From a checkpoint of a small masked image model.
Data: trained on telescope images of galaxies (Galaxy Zoo DECaLS), 88335 training examples.
Rows from block 31 of a small masked image model, named by matrix and row number. Rows with one number belong to one channel. Each number is 128 + 32 x the weight over its row's rms, rounded and kept within 0 to 255. All counts start at 0. Numbers have three digits each.
Before each channel's rows are labels from the 100 images, of 14848, where the channel reaches its highest value: "top examples" is what is common among them. Only what is clearly more common there than usual is listed. The data: telescope images of galaxies (Galaxy Zoo DECaLS). In brackets: how many of the 100.
# conv1: bottleneck pointwise conv (model.blocks.33.conv1.weight, 128x608x1x1), inputs 0-60
# conv2: growth 3x3 conv (model.blocks.33.conv2.weight, 32x128x3x3, transposed, each kernel summed), outputs 0-31

top examples: edge-on disk: yes (34)
conv1.5:120180129109106110159119123143095126130081125139072121155133110112113129085079079151099073129115113133093146112131114122127107092109104104077100070163134182103135195134173190132117058
conv2.5:141140190155125135160116135172181067148157140183160137087136167094125119152115145157130181138186

top examples: edge-on disk: yes (40); roundness: cigar-shaped (36)
conv1.80:135167113136150181113167128145121103127149111186120093135093085113100119178177100152152191136098136057119103103091142139067135106114111067145122163134072059157120162139086079115112150
conv2.80:112082153152139127100112128084098048093119098064098148177139103126115119064143120158126087112150

top examples: shape: featured or disk (62); edge-on disk: yes (35)
conv1.38:178158084134155140184103146095127123115144135095082074092048154144143170119114125172160140181107102140143168127134126121198129146095114162091123126092109185132145124098139122170109107
conv2.38:142134103131127124177137120142107042173141147199094096064151123104092141092103137148114175131136

top examples: edge-on disk: yes (39)
conv1.127:106166090118107149136115114108121100133106092094068117066126091106124105153131101133148144162104109093105141134082098109151120159141130177106108137106199199089076173144078181128130125
conv2.127:161169144078168135153118137121125094139113120086149184171182137108097103085064135164101090091139

top examples: edge-on disk: yes (38)
conv1.51:165165080131147123115117106103132092149139120173076096110139137125098116115153121158111155174130086108147117123124131133129125109071138160120127120149108112158169096126045068180128133
conv2.51:134164167105145147121127103143106128133159110113089144083146117049130136025085094138113093131145

top examples: shape: featured or disk (60)
conv1.45:164149077128132169111143100167113068099134091135123136151142108149151115133145093163152140185141119119135156134127182109180126088116083136125130140078148169185169113131144073189112131
conv2.45:081105167121138074143152116140097062109131151175105072159165138071078128088126113141103091116127

top examples: roundness: round (50)
conv1.27:146177112110195155255137150128115108134124088187094095128127112133135119106158091124139140140095158106111114105144195105213121116103178129142118103139147132126143125144100000098101115
conv2.27:136169099151118151143139120172126052140133158088167097057138132156117129137100129149170162166065

top examples: edge-on disk: yes (46); roundness: cigar-shaped (30)
conv1.95:103152115119130080081158117119137120142130126081108071144196183126122124119168125238064125157133103121135145115143142158172153118094191106149145158116117226140136077112105000190153127
conv2.95:114085149143144143149149111119100084117130115091169129118128147142129120044090121098202174186094

top examples: edge-on disk: yes (39)
conv1.3:125157118112162119161151076136130196138091131127108072173036183128103129181157144224122134156139090141127097117106145153193148117104149128076130125141160157139123110091143089175017089
conv2.3:120103059154145134151120136112159095155169144139162127052155100163116128093102138116194139187101

top examples: roundness: round (51)
conv1.66:163077127100081135158138147149141114070138135104106132081146115137157125113088116091110151111116134113124057118082134117085152120061068115133136131103085058141163090129010134103146143
conv2.66:156113132137096144099106142114083018122135137145124161115089125101157110038118118101125138124139

top examples: shape: featured or disk (78); edge-on disk: yes (45)
conv1.76:171172151132145157119115141130142110125169135122090105095076196127134134129105102149105116250133120158128160134139099131233145127118143119124136115080161188122151147112067158223079110
conv2.76:154140165104139177188111135148111081147117159191122144119158136125112142096112140094125215175096