A small masked image model, trained from scratch: trained on telescope images of galaxies (Galaxy Zoo DECaLS).
Rows from block 3 of a small masked image model, named by matrix and row number. Rows with one number belong to one channel. Each number is 128 + 32 x the weight over its row's rms, rounded and kept within 0 to 255. All counts start at 0. Numbers have three digits each.
After each channel's rows are labels from the 100 images, of 14848, where the channel reaches its highest value: "top examples" is what is common among them; "colour at peak" is the nearest of a few named colours to the mean colour under the peak. Only what is clearly more common there than usual is listed. The data: telescope images of galaxies (Galaxy Zoo DECaLS).
# conv1: bottleneck pointwise conv (model.blocks.3.conv1.weight, 128x160x1x1), inputs 0-53
# conv2: growth 3x3 conv (model.blocks.3.conv2.weight, 32x128x3x3, transposed, each kernel summed), outputs 0-31

conv1.36:086131093100097130060100078115081124125112152113114135140141122101167161138136132096096096096115117100098140126151149113120107076123135119145109112068112136093119
conv2.36:077134116107148173131129129074172154110069143103148160121163056114098100130130117112150091192159
top examples: edge-on disk: no; spiral arms: yes
colour at peak: grey; brown

conv1.101:156086078090138127087104105138138143129139104178118114153122127044177134133107128152090117134121108088109181122138120159081106146115146101157121090105114123148136
conv2.101:113128062114107136119101121071121142074065161090140103079084092116128117072125154110134088095128
top examples: edge-on disk: no; spiral arms: yes; bulge size: small
colour at peak: brown

conv1.126:129128154122146137144148146152150144101103142130122156117140138141119103147164133187163180163150181172148069146109107135156151151100088143119112174127116159191130
conv2.126:125188159162109142099071111105113093115111082136110161103104172163080138142137107163140134100049
top examples: bar: no
colour at peak: grey

conv1.22:080145168119094130111148110134129039152083069149116150128135149105049094146164082125113130078103136078056122089165098098063170152148116154154129167161085069044083
conv2.22:127158157149059106154121122141115159116066076070143114124117113131175115095130107093137087055145
top examples: shape: star or artifact
colour at peak: brown

conv1.86:114115152113133153160162127105116095088111107161108105110144030189105141065117128123094154093135165127159086126123140124128102142202090085056113101151148122115118
conv2.86:103188114108119130096130072128137074068101146137138107148158103089153124157134185070092090131097
top examples: edge-on disk: yes; roundness: cigar-shaped
colour at peak: grey; brown

conv1.15:132068134140180115195103143174105115142112126121128159136147116188095118122126143136138138139135175142162124162123139127174119138128121147166134147120162095134118
conv2.15:112172124142157114131137080137137082088137147137093176144119083119123115125097086057111063126064
top examples: spiral arms: yes
colour at peak: grey; brown

conv1.113:109125132115069128118139122156069064111141153142113120135157145094110134141143085150104143108140162111109109150148125182115163143110136095152129168108101143122119
conv2.113:076176107131103147139111136127099145121148107082197163118098111115129131140131038132202128111123
top examples: shape: featured or disk; edge-on disk: no; spiral arms: yes
colour at peak: grey

conv1.21:124141115112096099043119118109115099127097099165135110140140115086080092112150145153133091126098088132139096076162108103100151150112138106174119151120109113143110
conv2.21:101171153113135121097135152168085163121115097136211161133086094113216139113124117093144110139146
top examples: spiral arms: yes
colour at peak: grey; brown

conv1.111:134172144137129105110130108105133159106136089149147153117156156132113136157134120090121142105148113139116135134131086159131152140123121141144124116162124133102140
conv2.111:092119113128110132120153169100106163118100104089100184102092145106100119147086033103157175112113
top examples: shape: featured or disk; edge-on disk: no; spiral arms: yes
colour at peak: brown; grey

conv1.81:156183094101133189086128104056158148052136129160128139120143127128147151127112162074141104141126062120133136089144149069108153043151141138119101136122140137113130
conv2.81:107111109132101148159108116164175110166162117134145098175107054091187157106123145187145141077118
top examples: edge-on disk: yes; roundness: cigar-shaped
colour at peak: brown

conv1.118:128066173135070117171153098093137075101099068108145080132132070181111144070113120135109131111140161156162132134072140102053088150109109109086149091151134135142135
conv2.118:117211158095118146054141147102140137125081129171137156128157107155082098109141118092111147131066
top examples: spiral arms: yes
colour at peak: grey