Weights of a small masked image model.
Model: 3.35M parameters, 48-pixel images, arch densenet, norm batchnorm, activation relu.
Rows from block 3 of a small masked image model, named by matrix and row number. Rows with one number belong to one channel. Each number is 200 + 20 x the weight over its row's rms, rounded and kept within 0 to 999. All counts start at 0. After the name is the row's rms in percent of the matrix's.
After each channel's rows are labels from the 100 images, of 14848, where the channel reaches its highest value: "strongest on" is what is common among them; "place" is the part of the image that holds the peak. Only what is clearly more common there than usual is listed. The data: telescope images of galaxies (Galaxy Zoo DECaLS). In brackets: how many of the 100.
# conv1: bottleneck pointwise conv (model.blocks.3.conv1.weight, 128x160x1x1), inputs 0-53
# conv2: growth 3x3 conv (model.blocks.3.conv2.weight, 32x128x3x3, transposed, each kernel summed), outputs 0-31

conv1.47,114,194,198,201,177,189,182,188,189,208,211,187,192,183,151,131,205,168,210,216,207,206,183,176,160,193,231,205,196,182,171,179,197,182,202,228,151,165,202,162,173,184,191,199,193,174,171,187,196,201,231,200,160,202,180
conv2.47,142,190,194,194,200,203,206,192,198,207,183,220,211,209,207,208,187,233,198,221,209,162,206,250,184,211,187,197,148,232,172,174,197
strongest on: shape: featured or disk (65); edge-on disk: yes (31)
place: centre (64)

conv1.27,099,202,199,209,213,201,205,216,167,178,206,200,172,200,210,207,228,194,198,233,216,198,225,212,206,146,197,224,202,191,200,155,193,215,199,203,206,217,201,213,176,194,171,203,173,205,217,206,217,208,188,204,202,156,216
conv2.27,069,181,187,204,194,208,171,197,188,217,208,192,203,174,189,165,186,209,221,223,205,162,243,175,181,194,222,183,171,180,185,229,203
strongest on: shape: featured or disk (68); edge-on disk: no (50); spiral arms: yes (42)
place: centre (36)

conv1.60,098,202,214,157,193,182,218,186,199,176,153,224,225,208,182,204,196,205,204,201,210,212,202,225,202,184,202,201,197,180,172,184,190,183,184,209,208,194,212,209,213,196,211,207,178,207,233,199,212,199,178,187,213,190,201
conv2.60,109,180,216,173,171,199,217,221,178,169,194,220,196,199,203,199,238,212,189,191,184,193,208,170,205,172,221,227,196,200,185,252,194
strongest on: shape: featured or disk (65); edge-on disk: yes (44)
place: centre (70)

conv1.69,111,189,207,153,193,205,204,173,161,196,199,216,180,147,144,142,207,164,196,192,185,181,170,207,182,192,201,208,208,187,182,199,198,149,190,214,176,202,217,208,193,190,179,199,218,177,196,154,196,200,193,204,172,179,168
conv2.69,117,167,187,185,175,201,205,201,201,204,194,201,203,204,200,210,209,233,202,205,193,201,192,266,196,191,177,204,166,235,163,179,197
strongest on: roundness: cigar-shaped (28)
place: centre (55)

conv1.35,103,171,194,177,210,203,192,143,186,169,151,220,207,198,200,209,201,196,188,207,204,156,198,179,206,192,212,187,209,200,202,181,202,190,150,166,190,203,167,182,180,203,214,195,177,199,200,217,174,179,207,176,218,184,207
conv2.35,086,208,213,215,214,165,206,217,202,210,194,222,205,177,222,199,187,215,245,182,200,194,175,151,191,189,203,186,210,208,248,201,184
strongest on: shape: featured or disk (62); edge-on disk: no (51); spiral arms: yes (45)
place: top right (33); bottom right (27)

conv1.5,113,172,138,209,202,195,199,218,206,179,197,175,185,216,208,183,188,208,170,216,204,208,196,199,199,190,195,156,171,188,203,160,199,186,194,189,210,200,164,201,211,209,191,185,216,189,205,176,208,192,183,183,197,167,218
conv2.5,116,199,216,228,196,213,219,197,188,178,188,182,194,172,217,193,201,185,192,192,198,213,183,125,205,203,203,201,167,197,182,216,172
strongest on: shape: featured or disk (60)
place: centre (44)

conv1.44,099,196,181,206,231,163,193,218,176,167,181,220,227,170,196,205,204,217,213,200,196,212,234,196,202,195,211,195,186,186,198,175,196,180,208,185,200,190,174,216,176,220,200,176,182,194,196,205,217,168,187,190,203,199,197
conv2.44,106,181,192,167,198,189,200,192,202,240,192,194,201,170,151,200,175,199,212,206,221,170,187,161,182,174,201,203,193,180,222,220,202
strongest on: shape: featured or disk (75); edge-on disk: yes (29)
place: centre (50)

conv1.68,104,181,167,198,207,192,175,218,201,198,196,177,192,199,219,190,186,238,211,208,207,201,201,189,221,229,221,189,198,203,196,208,200,174,216,206,227,205,183,186,199,156,188,213,156,193,166,208,183,192,200,208,197,216,207
conv2.68,094,189,193,177,183,238,200,190,211,211,176,191,226,164,187,200,181,207,223,191,223,172,214,180,175,222,206,188,180,161,200,232,204
strongest on: shape: featured or disk (74); edge-on disk: no (55); spiral arms: yes (47)
place: centre (44)